config.toml
dataset = "aerial photos of the United States (SatlasPretrain)"
train_examples = 203450
encoder_norm = "batchnorm"
encoder_depths = [4, 4, 4]
encoder_stem = "single"
fusion_encoder_norm = "layernorm"
fusion_encoder_fused_qkv = false
fusion_encoder_drop_path = 0.15
beta2 = 0.99
learning_rate = 0.0026
beta1 = 0.95
batch_size = 48
adamw_weight_decay_other_params = 0.01
Rows from block 5 of the image encoder, named by matrix and row number. Each number is 128 + 32 x the weight over the matrix's rms, rounded and kept within 0 to 255. All counts start at 0.
# c10: first pointwise conv (encoder.blocks.5.c1.0.weight, 160x160x1x1), inputs 0-159
c10.122 [150 132 146 135 123 115 116 165 104  73 160 128 144 142 126 157 109 134 111 152 145 140 100 153 138 167  48 120  83 109 113 161 109 138 193 196 129 148 157 142 116 128 149 100  91 148 187 137 182 132  88 124  98 105 100  75 105  60 136 156 103 126 174 104 120 124 110  69 201 117 171 119 118 152  79 139  64 114 134  92 154 130  69 156 180 113 174  75  97 186 146 165 110 175 137  55  45 176 203 130 159 114 144 115 136 169  97 119 163 154 203 157 121 127  74 107 141 102 165 163 176 136  85 177 121 119  81 135 162 132 120 115  95 141 158 133 129 155 116 133 113 153 173 156 108  46 128  64 166  99 106 132 132 137 141  87 113 207 114  90]
c10.123 [111  86  83 163  75 177 125  73 162 171 101 115  98 156 107 157 113 145 143  91 160 150 119 117 110 120 127 125 109 120 135 117 148  71 147 116 175  73 147 129 159 100 136 168 175 127  90 161 133 137  85 153 128  78 102 141 123 148 156 139 112  96 113  85 139 152  89 111  78 104  91 120 105 133 115  63 142 114 128  77 176 148  92 120 124 153 147 120 128 171 113 156 200 119 107 121 142 144  91 122 142 116  81 151  88 128 134 110  96 140 133 141  87 134  85  72 141 172  98  97 169 182 115  77 157 109  98 161 151 132 101 160 132 114 135 165 129 160  57 151 114 142 121 128  92  63 130 148 143  86 104 169  88  95 118 143 132 162 116 130]
c10.124 [114 118  99 153 120 145 131  90 165  92 109 126  99 179  71 142 160  84 134 108 136 106  92  67  45 138  96  81 185 115  96 132 130 153 131 180 150 101 116 134 137 141 110 142 110 130 103 130 129 114  74 167 129  69 122 165 127 233 166 122 101 144 123 112 149 120 123 204 155  90 207 140 155 113  79  91 132 179  99 124 118 124 130 105 119 127  82 168 160 121 134 165 155 117 128 121 122 135  85  82 128 156  73  61 130 134  68 146  73 159 146 124 112 147 103 110  61  97 121 143 110 204 131 176 139 127 154  87 111 118 110 146 131 163 106  83 117 108 166 128 151 160 115 117 112 122 117 131  72  97 116 126 170 152  70 142 165 131 120 109]
c10.125 [122 112 106 115 169 115 163  77 127  88 127 107 156 107 127 143 130 157 155 127 148 184 159 111  61 139 172 176 122 145 118  82 177  13 160 157  97 171 128  94 101 121  98 130 124 153 138 177  87 143 139 102 104 107 202 165 119 135  84  89 171 195 112  82 115 132  84 113 103  81 171  61 108 101 135 140 148 117 128 189  81 164 114  92 157 132 119 154 144 115 108 155 129  75 110 148  92 153 123 183 209 135 152  87 151 162 148 132 107 103 169 128 175 123 146 132  96 139 134 101 195 144 116 138 176 127  50 127 101  88  71  74 166  60 120 150 151 146 172 142 135  83 137 128 186 100 110 134  88 156 142 166 126 134 123 109 124 183 128 125]
c10.126 [106  92 119 141 117 100  86  98  81 100 186 125 112 126 130 102 101  95 130 101 144 151  91 132 127 164 102 108 147 102 155 127  61 133 151 170  83 115  96 176  65  88 167 108 129 131 160  84 161 100 159 117 111 135 177  43 118 124 154 143  92 127 202 150 172 163  73 106  93 126 167 125 170 106 116 135  41  44 176  87 175 144 129 196 101 180 143 122 206 140 175 140 105 158 165 133 148 123  96 156 100  81 157 189 162  81 120 175 143 147 141 126 157 133 194 119 135 135 132 135 215 141 101  84 156 174 141 162 109 180 106 136 125 158 163 156 126 113 122 147 225 107 130 182 114 111 125 103 193 138 105  80 128 127 190 140  62 133 103  62]
c10.127 [ 98 143 142 112 139  94 169 158  76  95  94 151 145 108  99 111 103  81 150 116 142 101  95 117 109 154 134 166 131 140 149 191 164 146 183  93  61 111 110 132  89  68 115 131 139 122 120 123 144 172  61 177 144 172 127 137 120  58 197 162 139  78  84 128 128 152  74 127 150 108 154 124 144  66 128 163  86 105 135 133 163 191 103 140 148 141  96 135 129 168 112 223 120 175 186 103  44 192 149 135 145 132 139 133 105 107 140 167 149 127 100 173 107 191 116 129 147 164 140 156  79 102 133 142 157 169 137 118 151 103 140 116 123 205  71 147  60  86 105  87 143 116 172 102 138  68 128 160 204  99 144 106 173 116 122 156 107 138 116 170]
c10.128 [122 165  97 104  80 133 154 147 136 123 135 117 129 115 116 147 120 117  93 105 112 134 131  84 123 178 160  92 143  95 168 152 118 137 129 165 114 119 150 152 132 193 213 109 125 160 170  86 160 149 153 174 154  79 180  55 125 190 115 151 150  98 157  90 162 109 144 112 101 120 124 148 152 123 204 172  85 118 119 126  84 143 116 163 115 147 127  86 140 111 125 107  88 140 122 154 129 133 141  90 133 108 100  70 103  40 107 131 108  90 183 132 139 104 163 125 128  93 142 119 107  76  67 145 173  96 115 186 188  59 103 129 132 120 129 170 160 199 113 114 133 192 142 118 129 168 158 180 146  81 128 173  83  93 136 131 139 158 128  90]
c10.129 [135 128 147 108  97  53 121 115 165 107  99 125 109 123 185 189 132 152 148 109 175  66 154 120  82 112 119 193 143 127  98  83  84  89 116 120 119  99 189 138 149 190 163 119  96 122 122 155 148 150 149 152 198 157  82 152  64  62 126 147 119 108 128 126  83 101 139 103  77 110 151  79 128 112 121 169 135  65  90 164  91 123 141  74 160 123 117 113 149  83 128  78 152 221  87 149 182 158 134 154  77 151 133  43 133 143  83 154 144 137 159 150  90 130  58  67 165 114 123 155 108 118  98 100 135 103 135 119 104 200 140 139 134  94  91 182  83 182 147 133 174 130  79  92 114 166 144 170 142 119 168  84 143 122 163 161 110 168 111 140]
c10.130 [ 63 131 159 150  79 124 156 121 105 127 137 123 151 107 154 112 119 142 125  66 113 230 120 204 182 192  80 120 157 132  92 208  39 128  62 146  98 143 166 112  86 104 105 153 205 158 143  55 130 115 126  85 100 167 147 143 125 173  78 123 158 166  85  86 127 135 146 180 117 125 117 121 125 110 121 145 144 149 171 158 151 142 113 113 116 110 136 123  95  86 154 152 201 141 109 190 122 155 146  98 112 146 111 114 132 153 150 138 153 138 124 146 116 119 130 207 101 139 130  89  79 166 129 139  90  96 111 130 111 175 146 178 154 102 130 129 140 106  97  85 124 167 156 136 136 124 111 139 198 172 129 120 157 137 132 164 119 166 175  83]
c10.131 [161 157 113 134 121 119 146 132 171  77 132 131 136 114 121  98 177 146  51  93 167 101 149 102 130 119 141  92 117 150 128 152 169  71 100 144  98 161 119 146 154 172 149 116 237  75 147 107 110 124  81  95 134 109 199 183 127  97 131 156 187  75 132 102 108 114  73 170 149 153 115 129 119 118 138  94 127 125 107  98 127 139 158 123 153 126 136 142 113 134 138 131 109  89 104 213 122 172 132 187 101 120 143  74 155 113 100 115 117 134 133  84 143 126  78 124  99 139 171  91 141 136 142 108 129 113 127 136  59 177  96 126 130 114  86 173 181  90  58 101  80 126 110 124  91 110 122 134 123  93 106 119  98  90 161  73 123 141 149 134]
c10.132 [100 132 156 164 118  95 121 111 152 104  72 153 164 185 171 106 108  78 162 115 171 138 124 150 146 123  85 141  74 124 142  67 173 136  98 184 134 134 115 117  88 132 138 186 112 189 168  93 110 126  78 135 156 146 164  93 152 176 213 164 115 102 120 131 128  84  15 160 129 171 151 131 124 225 118 152 151 113 129 126 136 115  86 164 121 160  88 163 149 174 115 124 128 101 125 140 157 160 108 143 112 128  75 130  86 185 139 169 100 131  83 168  88  63 119 110 114  69 123 147 184 161 119 179 117 157  39 104 167 184 166 130  96 162 153  91 153 110 225 143 139 158  79 140  62  77 153 155 109 103 135 143 107 154 120 154 105  86 124  21]
c10.133 [113 160  97 132 144 152 127 145 144 107 162 136 141  66 143  93  72 147 129 168 153 106 135  84 101 107 112 133 118 146 120 130 160 126  88 161 144 132 125 136  98  55 190 174  77 192 122 155 125 127 104 113  68 100 133 110 145 145 116 133 131 211 148 139 155 104 173  80 119 198  99 141 177 122 103 125 129 102 101 131  84 135 101 172 158 138 143 145 108 135 155  94 133  72 105 117 114  84 143 136 108 121 120 166 123  95 163 152 170  90 100 116 128 131 153 137 106 158 119 182 125 153  70  79  99 104 113 136 144 128  89  91 125 112 136  89 112 107 160 157  89 125 149 132  85 123 137 199 142 132  89 189 178 147 181 105 146  78 150 159]
c10.134 [131 191 136 171  85 207 123 117 134 150 166 125 130  98  97 139 117 168 186  64 188 137  46 108  93  92 134 109  80 163 130 128 162 127 126 186 132 117 142 124 124 161 115 146 121  74 159 153 149 155  51 103 169  93 152 139 179 171 111  54  79 155 154 158 107  97  33 138 126 155 158 121 109 105  97 149 126 133 109 100 117 104 129 145  49 124 132  83 129 158 168 139 149 138 125 129  81 171 118 174 120 109 148  93 129 132 152 136 156 114 176 116 133 164 145  77 112 123 129  96 130 107 111 112 182  98  77 120 152  94 134  88 139 121  96 118  46 126 101 155 118 115 145 152 115 104 148 100  63 127 116 102  96 133  97 135 104 137 110  83]
c10.135 [ 90  80 112 154 106 140 151 167 134 104 135 143 183 103 119  95 127 117 179 145  96 126 133  97 124  46 126 151 121 156 140 200 154 141 148 245 114 165 155 106 114 132 124 126  79 157 145 110 139 145 125 132  91 109  51 130  53 104  36 131 166 173  78 127 115 150 158 119 185 126 165 108  72  87  72 114 133 102 131  85 128 158 110  86 178 130  61 165 116  99 133  93 144 126 109 118 130 153  94 227 101 190 137 129 155 122 116  65 147 106 106 140 177 143  65 131 184 132 173 183  72 113 105 140 148 155 116 111 168 127  65 144 131  77 138 146  99 107  80 136  92 123 147 129 146 131 196 127 118 103 104 137  75 176 110  99  82 121 123 173]
c10.136 [189 152 137 133 126  50 136 139 168 168 133 132 181 110 141 128 101 178 198  79 120 158 163 160 147 213  99  89 144 132  27 129 126 230 119 156 123 151 134 101 105  90 134 139 135 118 121 109  69 106 121 114 142 132 128 173 166 107 164 135 166 151 109 151 108 130 130 101 159  70 125 119 123 179 119 126 168 182 149 157 112  85 140  66 137 146 142 151 133 103 145  98  59 173  94 226 173 137  90 154 161  83 109  93 135  98 117  71 182 152 170 160 117  67 101 139 103  86 130 135 107  88 140 145 123 148 104 147 132  75 113 155 146 140 134  95 128 149 176 146  98 125 154 111 133 113 113 150 144 150 132  67 112  99 129 184 156 124  76 127]
c10.137 [136 142 164  83 183 118 141 138 104 160 103  44 182 133 140 149  94 119 152 156 142 162 113 117 120 104  52 103 102  91 157 149 118  68  77 146 152 140  96 131  99 102 152 126 161 117 116  89 121  96 157 131 108  86 210 130 162 153 109 102 138  87 152 102  66  92 152  98 103  82 160 120 101 153 128 151 158 118 156 115  64  94 125 142  66 104 122 148 109 121 158 101 130 125 133 116 108  78  99  77  97 115 123  99  97 149 115 186  73  84 141  95 101  86 117 121  99 155 147 125 125 184 125 124 190 111 131  99 106  94 172 162 157 112 125 112 152 152 144  98  58 130 168 154 126 168 121 133  97 149 164 110 134  98 252 151 159 119 182 118]
c10.138 [126  75 119 141 132 114 143 132 158 127  43 119 102 146 148 136 126 167 156 104 118 120  62 121 107  93 138 165 122 115 112 139 160 106 140 120 125 140 141 114 108 143 107 118 174 154 127 116 165  96 103 106 165 135 132 155  91  89  76 149  88 174 130  57  66 165 135 113 219  90  94 128 116 144 145 126  70  91 124 121 131 117 142  76  87  76  63 129 177 155 148 125  90 113 118 124 142 152 165 104 123 178  54 182 126 137 168  85 123 185 176 182 132 130  76 164 131 180 153  88 141 235 109 125 150 139 132 162 174 105 128 165 112  84 146 126 145 177  95  89  98  97 108  56  91 167 168 116 158 128 128  61  93 117 130 154 152 126 153 121]
c10.139 [135 185 121 137 104 141 136 145 102 125 112 117 162 147 163  92 140 163 155 129 171  88 153 133  27 171 128 104 108  57 135 117 109 142 124 150 157 124 107 156 136  84 161 133 145 135 151 146  95 106  63 140 156 157 146 155  76 184 158 143 121  86 160 103 108  40  71 107  94 141  99 142 145 174  75 148 143 105  91  53  86 100 123  97 146 120 121  52 131  86 213 105 174 142 144 109 116 113 139  96 104 163 130 147 130  93 172  91 122 115 130 135 176 144 102  81 155 136 148 151 105  84 117 136 157 157 110 169 128 140 128  78 129  96 112  76  83 157 188 120 140 135 145 112 127 114 105 154 144 133  79 210  97 145 166 104 129 169 132 166]
c10.140 [143 120 105 119 100  85 193  72 132 138 136 121 138 100 147 106  91 120 145 172 100 142 173 121  93 125 117 120 145 127 100 163  88 137 138 128 143 116  65 122 100 103 139  93 113 115 135  88 183  87  93 109 177 138 104 131 147 116 184 121 153 117 105 121 194  78 130  78 145 152 156 168 175 191  89  81 143  85 138  77  94 169 178 131 144 133  93 133 134  81 138 173 141 175 125 101  92  92  73  78  88  90 133 106 128 127 205 131 179 149 121 134 145 154 119  79 154 142 104 130 166 133 125 170 142 203  26 115 154  79 146 100 170 187 106 132 161 116 143 127  88 162 129  78 107  71  55 151 136 126 110  65 213 117 113 118  93 157 160 149]
c10.141 [108  90 145 123 150  99 151 140 133 138 102 111 160 143 119 134  62 115 125 128 125  89 196 159 149 143 159 148 147 126 173 105 101 154  85 125 156 137 121 137 179 113 150 110 156  89 134 131  86 145 145 150 131 105  81 135 155 190 130 143 130 135 110 142 119  91 194 100 157 117 124  87 109 145  92 119 157 162  99  79 164  96 138 181 158 111  67 109 111 156 106 141 181 131 127 179 176 104 134 133 149 100 115 135  89 133 122 198 149 140 122 128 127 171  82 166 193 114  96 151 134  99 107  98  87 139 174 140 163 119 126 162 142 186 135 128 134 138 208  76 102 133 141 123 113 140  89 105  86  80 119 193 110 127 114  92 161 159 102 122]