config.yaml
encoder_arch: "res2net"
model: "model that answers yes/no questions on an image's attributes"
dataset: "aerial photos of the United States (SatlasPretrain)"
train_examples: 203450
image_size: 64
crop_scale_min: 0.5
horizontal_flip: true
questions_per_image: 8
encoder_norm: "batchnorm"
encoder_activation: "gelu"
encoder_depths: [4, 4, 4]
encoder_kernel_size: 3
encoder_stem: "single"
encoder_widths: [96, 160, 288]
fusion: "cross_attention"
fusion_encoder_width: 192
fusion_encoder_layers: 12
fusion_encoder_norm: "layernorm"
fusion_encoder_norm_position: "pre"
fusion_encoder_activation: "gelu"
fusion_encoder_mlp_ratio: 6
fusion_encoder_head_dim: 16
fusion_encoder_fused_qkv: false
fusion_encoder_bias: "all"
fusion_encoder_qk_norm: false
fusion_encoder_parallel_block: false
fusion_encoder_inner_norm: false
fusion_encoder_drop_path: 0.15
fusion_encoder_positions: "learned"
fusion_encoder_cross_attention_every: 2
init: "orthogonal"
residual_init: "zero_last"
optimizer: "soap"
beta2: 0.99
lr: 0.0026
beta1: 0.95
shampoo_beta: 0.99
eps: 1e-08
precondition_frequency: 16
max_precond_dim: 512
one_sided: false
adamw_lr_other_params: 0.0016
grad_clip: 3.0
cautious_weight_decay: true
steps: 3300
batch_size: 48
epochs: 0.8
lr_schedule: "wsd"
decay_fraction: 0.2
final_lr_fraction: 0
warmup_steps: 90
weight_decay: 0.2
adamw_weight_decay_other_params: 0.01
Rows from block 3 of the fusion encoder, named by matrix and row number. Rows with one number belong to one attention dimension. Each number is 128 + 32 x the weight over the matrix's rms, rounded and kept within 0 to 255. All counts start at 0.
# q: attention query (fusion_encoder.blocks.3.attn.q.weight, 192x192), inputs 96-191
# k: attention key (fusion_encoder.blocks.3.attn.k.weight, 192x192), inputs 96-191
q.118 [108 142 195 136 119 157 121  77 153  85  62 154 124  98  91 108 120 133 164 125  93 118  93 148 134 126 153 125 149  54 109 128 116  45 163 170 167 114  91 177 197  73 127 170 135 135 186 119  97 183 151 100 155 117 153 157  84 165 168 132 144 140 144 173 151 130 173 121 195 106 106 100 111 111 119  79 138 151 148 159  78 108 113 130 109  90 100 152 138 172 153 108 141 100 152 154]
k.118 [134 129 151 149  97 170 104 198  76 134 114 160 162 137  62 145 122 205 116 144  74 159 118  97 125 126 110 129 128  93 142  28 195  98 135 155 126 100 133 106 182 134  97 139 193 162  87 151 143 119 136 130 113 110 115 120 103 121 151 135  71 171 156 107 125 130 143 132 107 115 159 108 141 242  77 139 171 139 114  91 136 120 100  98 123 143 139 123  98 140 161 165 166 178 104 123]
q.119 [159 154 134 136 163  67 143  95 192 126  63 193 139 150 106 123 135  84 127 132 145 115 136 125  83  87 118 144  90 109  79 148 166 126  58 182 175  77  77 155 103 142  83 119 115 172 112 210 156  78 139 112 181 167 167  54 136 132 126 129 150  70 141  98 130 119 170 125  99 112 115  82 117  93 140  92 141 106 160  76 129 155  47  66 130  77 108  93 149  97 127 113 137 123 150 212]
k.119 [166 117 139 119  79 112  72 146  88 116 171  96 132  92  73 162  82 148 117 138 109 160 127 171 100 147 150 148 193 101 172  83 141 108 122 132 146 129 103 163 105  99 157  70 169 142 140  69 120 127 142 184 145 136  98 171  71 133  92 126 125 112 158 121 128 139 104 143 129 102 113 174 166 155  64 173 105 111 145 122 131 165  95 117  87 173  70  99 117 116 148 192 137 183 109  12]
q.120 [101 122  89 122 140  92 133 127 127 137 130 118 113  92 127 111  83  92 182 137 177 161 123 102 111 140 143 147 166 147 168 116 156 124 118 147  98  95 116 130 152 145 162 100 143 128  83 180 120 104  87 139 115 118 159 116 123 143 109 155  81 106  73  97 157 125 112 116 100  98 167  97 162 124 144 153 113  84 113 157 139 119 105  97 140  65 115 118 116 165 192 140 117 124 119 160]
k.120 [107 136 134 114  84 137 105 114  92  82 134 126  85 182  85 166 121 103 111 126 130  99 121 189 138 103 106 108 144 162 100  84 106 109 125 155 119 143  90 163  97 151  98 102 141 116 148 119 176 133 157 168 147 119 134 158  84 166 152 112 107 169 101 139 159 141 160 116 112 209 136 172 174 175 130 106 126  25 119 178 179 141  65 145 137 150 226 125 130 168 105 142 109 107 134 114]
q.121 [ 71 123 185 192 178 164 150  70 118 135 134  72 147 145 159 130 141 154 161  99 159 115 135  83 121 146 177 140  92 148 131 145 146 133 139  79 135 175 168 109 120 108 123 123 120 121  96 131 127  92 140 120 120 186 138 108 139 191 106 167 123 184 149 148  80  91 162 117 147 102 169  92 140 134 136 170 131 115 151 157  78 165 162 159 124  91  83  97 102  72 161 125 149 109 149 106]
k.121 [108 169 158  26 114 143 106 184 156 122 138 173 109 191 150 119 133 149 183 125 165 126 128 147  78 142  95 120 175  85 143 139  97  65 172 125 124 163  72 184 113 122 159 210  71  84 166 159  73 139 121 133 164 128 108 123 185 140 136 116 116  67  92  92 152 107 191 161 123 150  98 125 104  93 167 158 128 147  73 146  93 126  99 121 153 110 176 154  83 153 132 154 140 123 149 131]
q.122 [ 96  93 148 153 123 127 161 190 125  92 110  95  69 123  99  92 201 128  82 169 124 152 137 131 147 158 151 126 135 151 152  85 142  72 131  81 123  62  76 141 138 115  99  86 119  47 149 142  70 133 119 158 106 168 109 176 143 149 130 143 157 121 149 168 106 143  82 131 167 122 134  89 122 147 101 118 138  96 111 133 152 129 111 136 137 140 155 128  81 115 127 140 112 109 113 122]
k.122 [114 163 117 107 189  99 118 151 144 154  73 104 132 122 141 139 116 158 110 157  99 154 112 111  83 120  92 115 106 119 153 166 115 141 132 198 185 158 152 141 172  87 108 174 101 152 103 146 135 138 101  90 133  97 132 116 102 162 110 132 162 148 105  81 130  74 114  93 135 145 108 120  63 108 112  69  83  96 137 126 172  96  74 115 135 132 109  98 104 129 141  80 115 101 130  88]
q.123 [114  98 147 164 125 131 150 143  82 147  95 115 117  91 137 126  72 168 104 119 181  81 128 138 133  83 185 136 138 172 118 115  99 170 137  69 118 117 140 112 130 181 133 143 133  99 109 129 122 117  83 119 187 113 136 137 117 149 164 154 125 127 100 104 104  76  92 158 128  58 128  78  70 138  81 171 167 132 172 121 152 145 115 160 134  98  54 103 133  85 127  92  99  97 100 105]
k.123 [ 95 147 146  98 158  87 148  91 176 100 134 144  97 121 125 124 106 127  95 163 115  91 193 158 165 187 157 157 136 141  85 117 122 137 154 126 131 127 107  91 143 110 156 121 105 112 129 112  75 156 100 174  78 184  97 133 129 158 140 123 112 118  82 153 114 130 152 150  90 162 130 115 169  80 148 100 174  90 111 171 171  94  81 120 119 184 115 143 130 132 157 175  86 113 123 127]
q.124 [ 87 104 104 201 111  85 124  83 131 112 140 105 150 179  97 125  78 131 116 133  97 107 127 112 134 146  84 113 154 181 133 135 114  96 134 112 148 149 155 136 144 117 106 124 109 111 115 127 131 161 133 139 112 136 117 128 154 160 133 106 131  95 154 125  76 131 124 126 133 118 152 125 101 124 150 121 132 156 126  96 134 156 137  88 139 121 124 138 120 194 128 124  87 107  67 103]
k.124 [163 133 101  76 161 115 157 132 131 141 132 140 125  83 119 136 152 156 190 154 120 144 106 161  62 125 169 119  88 127  64 149 174  99 112 108 126 146 134 167 138 120 130 153 151 131  96 141 154 158 105 124 131 135 154 121  84 162 136 118 141 118  94 157 122 173 144 135 160 145 121  43 103 114 115  98 103 197  89 101 133 114 130 134 132 157 131 138  81  89 173 114 106 148 148 157]
q.125 [164 155 135 125 128  89  75  96 166 104 130 152 157  51 118  58 121 143 124 154 127 138  98 157 150 110 129 112 111 107 184 184 148 194  99 178 126 187 146 178 130  85 152 183  82 131  97  94 161 140 182 192 125 131 158 105 170 137 173  75 155  96 167  97 128 187 135 132  84 150 159 133 133  83 167 135  75 109 142 141  88 120 176 149  93 103  85 119 135 102  99 141  98 163 141 132]
k.125 [ 81 172 152 148 119 164  86 135  89 149 123 214 129  97 123 182 161 172 173  79  96 138  86  89 132  75 144 104 165 171 136 117 102 132  97 106 167  87 109 110 131 123 125  95 121 135 187 127  98  77  92  79 185 133 115 109 161 103  85 108  76 159 132 181 145 110 129 195 112 166 135 140 136 168 102 202 156 126 118 111  83 125 125 122  92  64 117 106  81 118 154 179 177 155 106 132]
q.126 [106 104  92 110 122 117 157 169 118 130 109 152 102 135 100 114 158 147 154 142 132 109 166 126 132  93 154 142 135 146 141 140  97 163 160 126 107 119  81 112 128 121 123 106 151 121 139 187 121 163  96 110 103  95 121 198 113 162 138 164 157 191 106  76 149 166 124  64  83 115 135 131  95  82 141 105  89 106 154  85 129 155  76  77 121 131 130  91 169  85 113 131 174 123 127 128]
k.126 [128 117 121 175  97  83 105 147 173 124 128 155 149 110 113 185  63 138 141 107 152 151 149  76  96 129 148  97 105 120  77 124 141  51 125 151 102 115 116 152 150 160 101  95 164 160 134  68 171 131 146 140 225 119 136 164  99 126  79 119 125 146 125  71 149 148 129 130 186 137 139 153 111 149 150 112 176 128  98 177 149 176 109 150 163 124  96 119 115 142 173  84 131 108  65  66]
q.127 [ 68 138 143 141 140 106 161 113 164  66  77 110 143  80 121 128 142  93 187  94 151 166  66  70 168 136 123 153 152  91 105 136 183 170 114 183 132 108 142 120  95 121 139  93 134 129 139  96 126 115  80 142 156 177 129  63 133  97 131 144 142 125 120 123  94 135  86 128 147  79 159 166 146 153 146 134 122 145 142 155 127 139 123  79 131 122  93 126 150 127 153 127 133 139 137 105]
k.127 [109  73 117 114  95 145  90  98  83 144 161 151  93 208  93 182 136 140 118 140 142  70 105 125 132  87 120  99  91 125 116 153 170  75 130 182 171 131 101 155 171  91 159 122 130 143 133  97 160 108 185 118 162 120 128 178 132 135 114 128 103 131 101 115  89 137 167 138 142 164  83  95 145 145 118 197 110 109 164 166 123 122  98 117 104 122 157 117 146 112 116  84  83 171 145 157]
q.128 [166  97 134 136 165 185 111 120  82 167  86 156  83 150  50 160  92 191 153 145 152  71 130 129  98  94 137  84 137 128 126 145 176  54 202 109 116  79 106 160 101  97  94 156 133 103  98 101 155 152  78  92 107 123  84 117 129 183 133 125 145 111 107  92 111 145 128  96 182 133  55 146  85 130 180 105  84 146 151 119  80 141 137 239 111 152 139 175  96 115 121  61  84 150  66  70]
k.128 [ 79 136 210 172  62  59 120 169 104 109 151  89 176 152 110 124 144  53 104 139  93  51  85 139 124 138 119 121 113 120  83 161  69  92 182  90 153 108  69 139 114  92  52  94 158 145 112 105 141 123 139 143  98 138 157 104  61 130 173 145 128 156 191 119 171 118  95  69 152 125 177  98   8 161 182  77 147 176  83 104 157 190 129  77 180  95 144 159 117 139 154 106 125  88 105 199]
q.129 [135 148 104 123  92 142  83 144 122 208 154 162  79 162  83 182 120 173  54 114 101  60 133 134 123 153 163 172  90 157 134 178 137 123 159 158 155 101 136 152 169 120  56 139 128 121 182 107 111 135 123 127 139 128  93 108 138 144 142 126 108 125  88 137 114 117 144 104 182 115  85 142 109 118 138  43 111 168 169 125 122 125 145 103 131 129 106 150 108 141 124 118 208  86 104 108]
k.129 [154  90 126 100 150  88  66  94 142 155 158 146  99 173 131  92 121 125  92 117 113  60 150 141 113 133 146 135 121 122 135 150 130 141 113 130 131 154 128 152 148 131  85 126 162 101 172 131 147 143 132 111 127 130 127 115  83 110 149 118 148 106 173 125  75 118  86 110 129  87 138 141 112 168 138 139 134 148 154  74 153 158 108 135 148 151 122 162 110 134 145 132  90 176 107 189]
q.130 [ 87 139 135 223 163 152 161 120 145 141  97 101 147 107 153 124 168 142  90 162 176 143 159 117 135  91 140 124 122 118 174 109 129 117 112 106 131  85 121 125 107 175  98  94 129 104 147 132 128 169 177  91  70 185 105 105 106 206  97 132 199 101 162  66 175 118 122 102 113 131 117 130 132  93  64 137  85 130  81 120 186 125  39 115 115  91 180 175  69 123 120 138 163 137  97 108]
k.130 [ 44 134 115  67 125 111 114 151 162 126 137 113 142 104 135 163 131 163 181 191 134 161 131 156  90 195  61  94 184 167  84 155 117  91 108 131  99 128 162 114 156 139 113  97 156  64 169  93 157  97 151  85 121 159 102  93  83 112  70 203 127  87 125 133 139  92 164  56 165 146 134 117 107  26 124 104 143  91  89 135 133  97 169 151 112  96 179 112 143 136 152 105 100 152 110 111]
q.131 [132 101 127 160 146 122 107 187 143 125 119 116 131 153  92 115 106 126 118 103 128 134 159 154 160 105  81  76 122 113 158  79 110 136  63  98 116 102 144 136 128 122 155 208 168 157 171  62 126 124 121 113  87 122 146 101 187 114  96 123 140 101 126 144 127  84 131 141 105 174 127  90 157  71 137  58 173 114 109  56 156 131 128  48 168 174 138 127 128 133 128 163  97 106  71 195]
k.131 [117 100  86 169 167 148 201 135  97 134  74 146 159 162 133 129 123  70 124 121 134 168 131 115  74 166 126 157 109  62 144 145 183 150 124 142 119 144 133  56 181 118  82 155 110 125 166 143 118  81 180 135 147 113  84 125  82  68 142  58 125 141 118 134 153  77 104 152 102  92 112 135 117 184 133 175 123 195 154 202 178  86 127 143  89 174 151 115 108 121  76 175 160 149 184  82]
q.132 [135 111 124 211 130 159  65 194  71 150 104 131  95  95 124 112 175 146 117  91  92  82  97  94 176  62 156 188 178 135 134 111 104 164 184 183 138 161 161 137 128 166 136 131 135 104 169  97  97 157 159  68  80 131  92  83 107  83 169 123  93  91 136 125 102 144 108  99 148 121 148 172 127 100  71 105 146 118 152  72 124 229 133 182 126 102  65 132 119 148 134 138 100 122  80 111]
k.132 [165 141 132 153 143  80 141  87 121 112 176 129 144 119 142 154 177  20 128 136 160  72 116 141 144 131 127 133  72 132 163 159  79  85 120 136 144 135 111 117 152 128 119  97 153 123 137  89 140 115 101  76 102  90 141  99 166 119 107 123  72 173 122  81 138 178 112 111 157 120 129 114 163 128  44 103 108 184 124 119  99 119 121 136 156 116  92 152  65 201 121 129 115  81  89 178]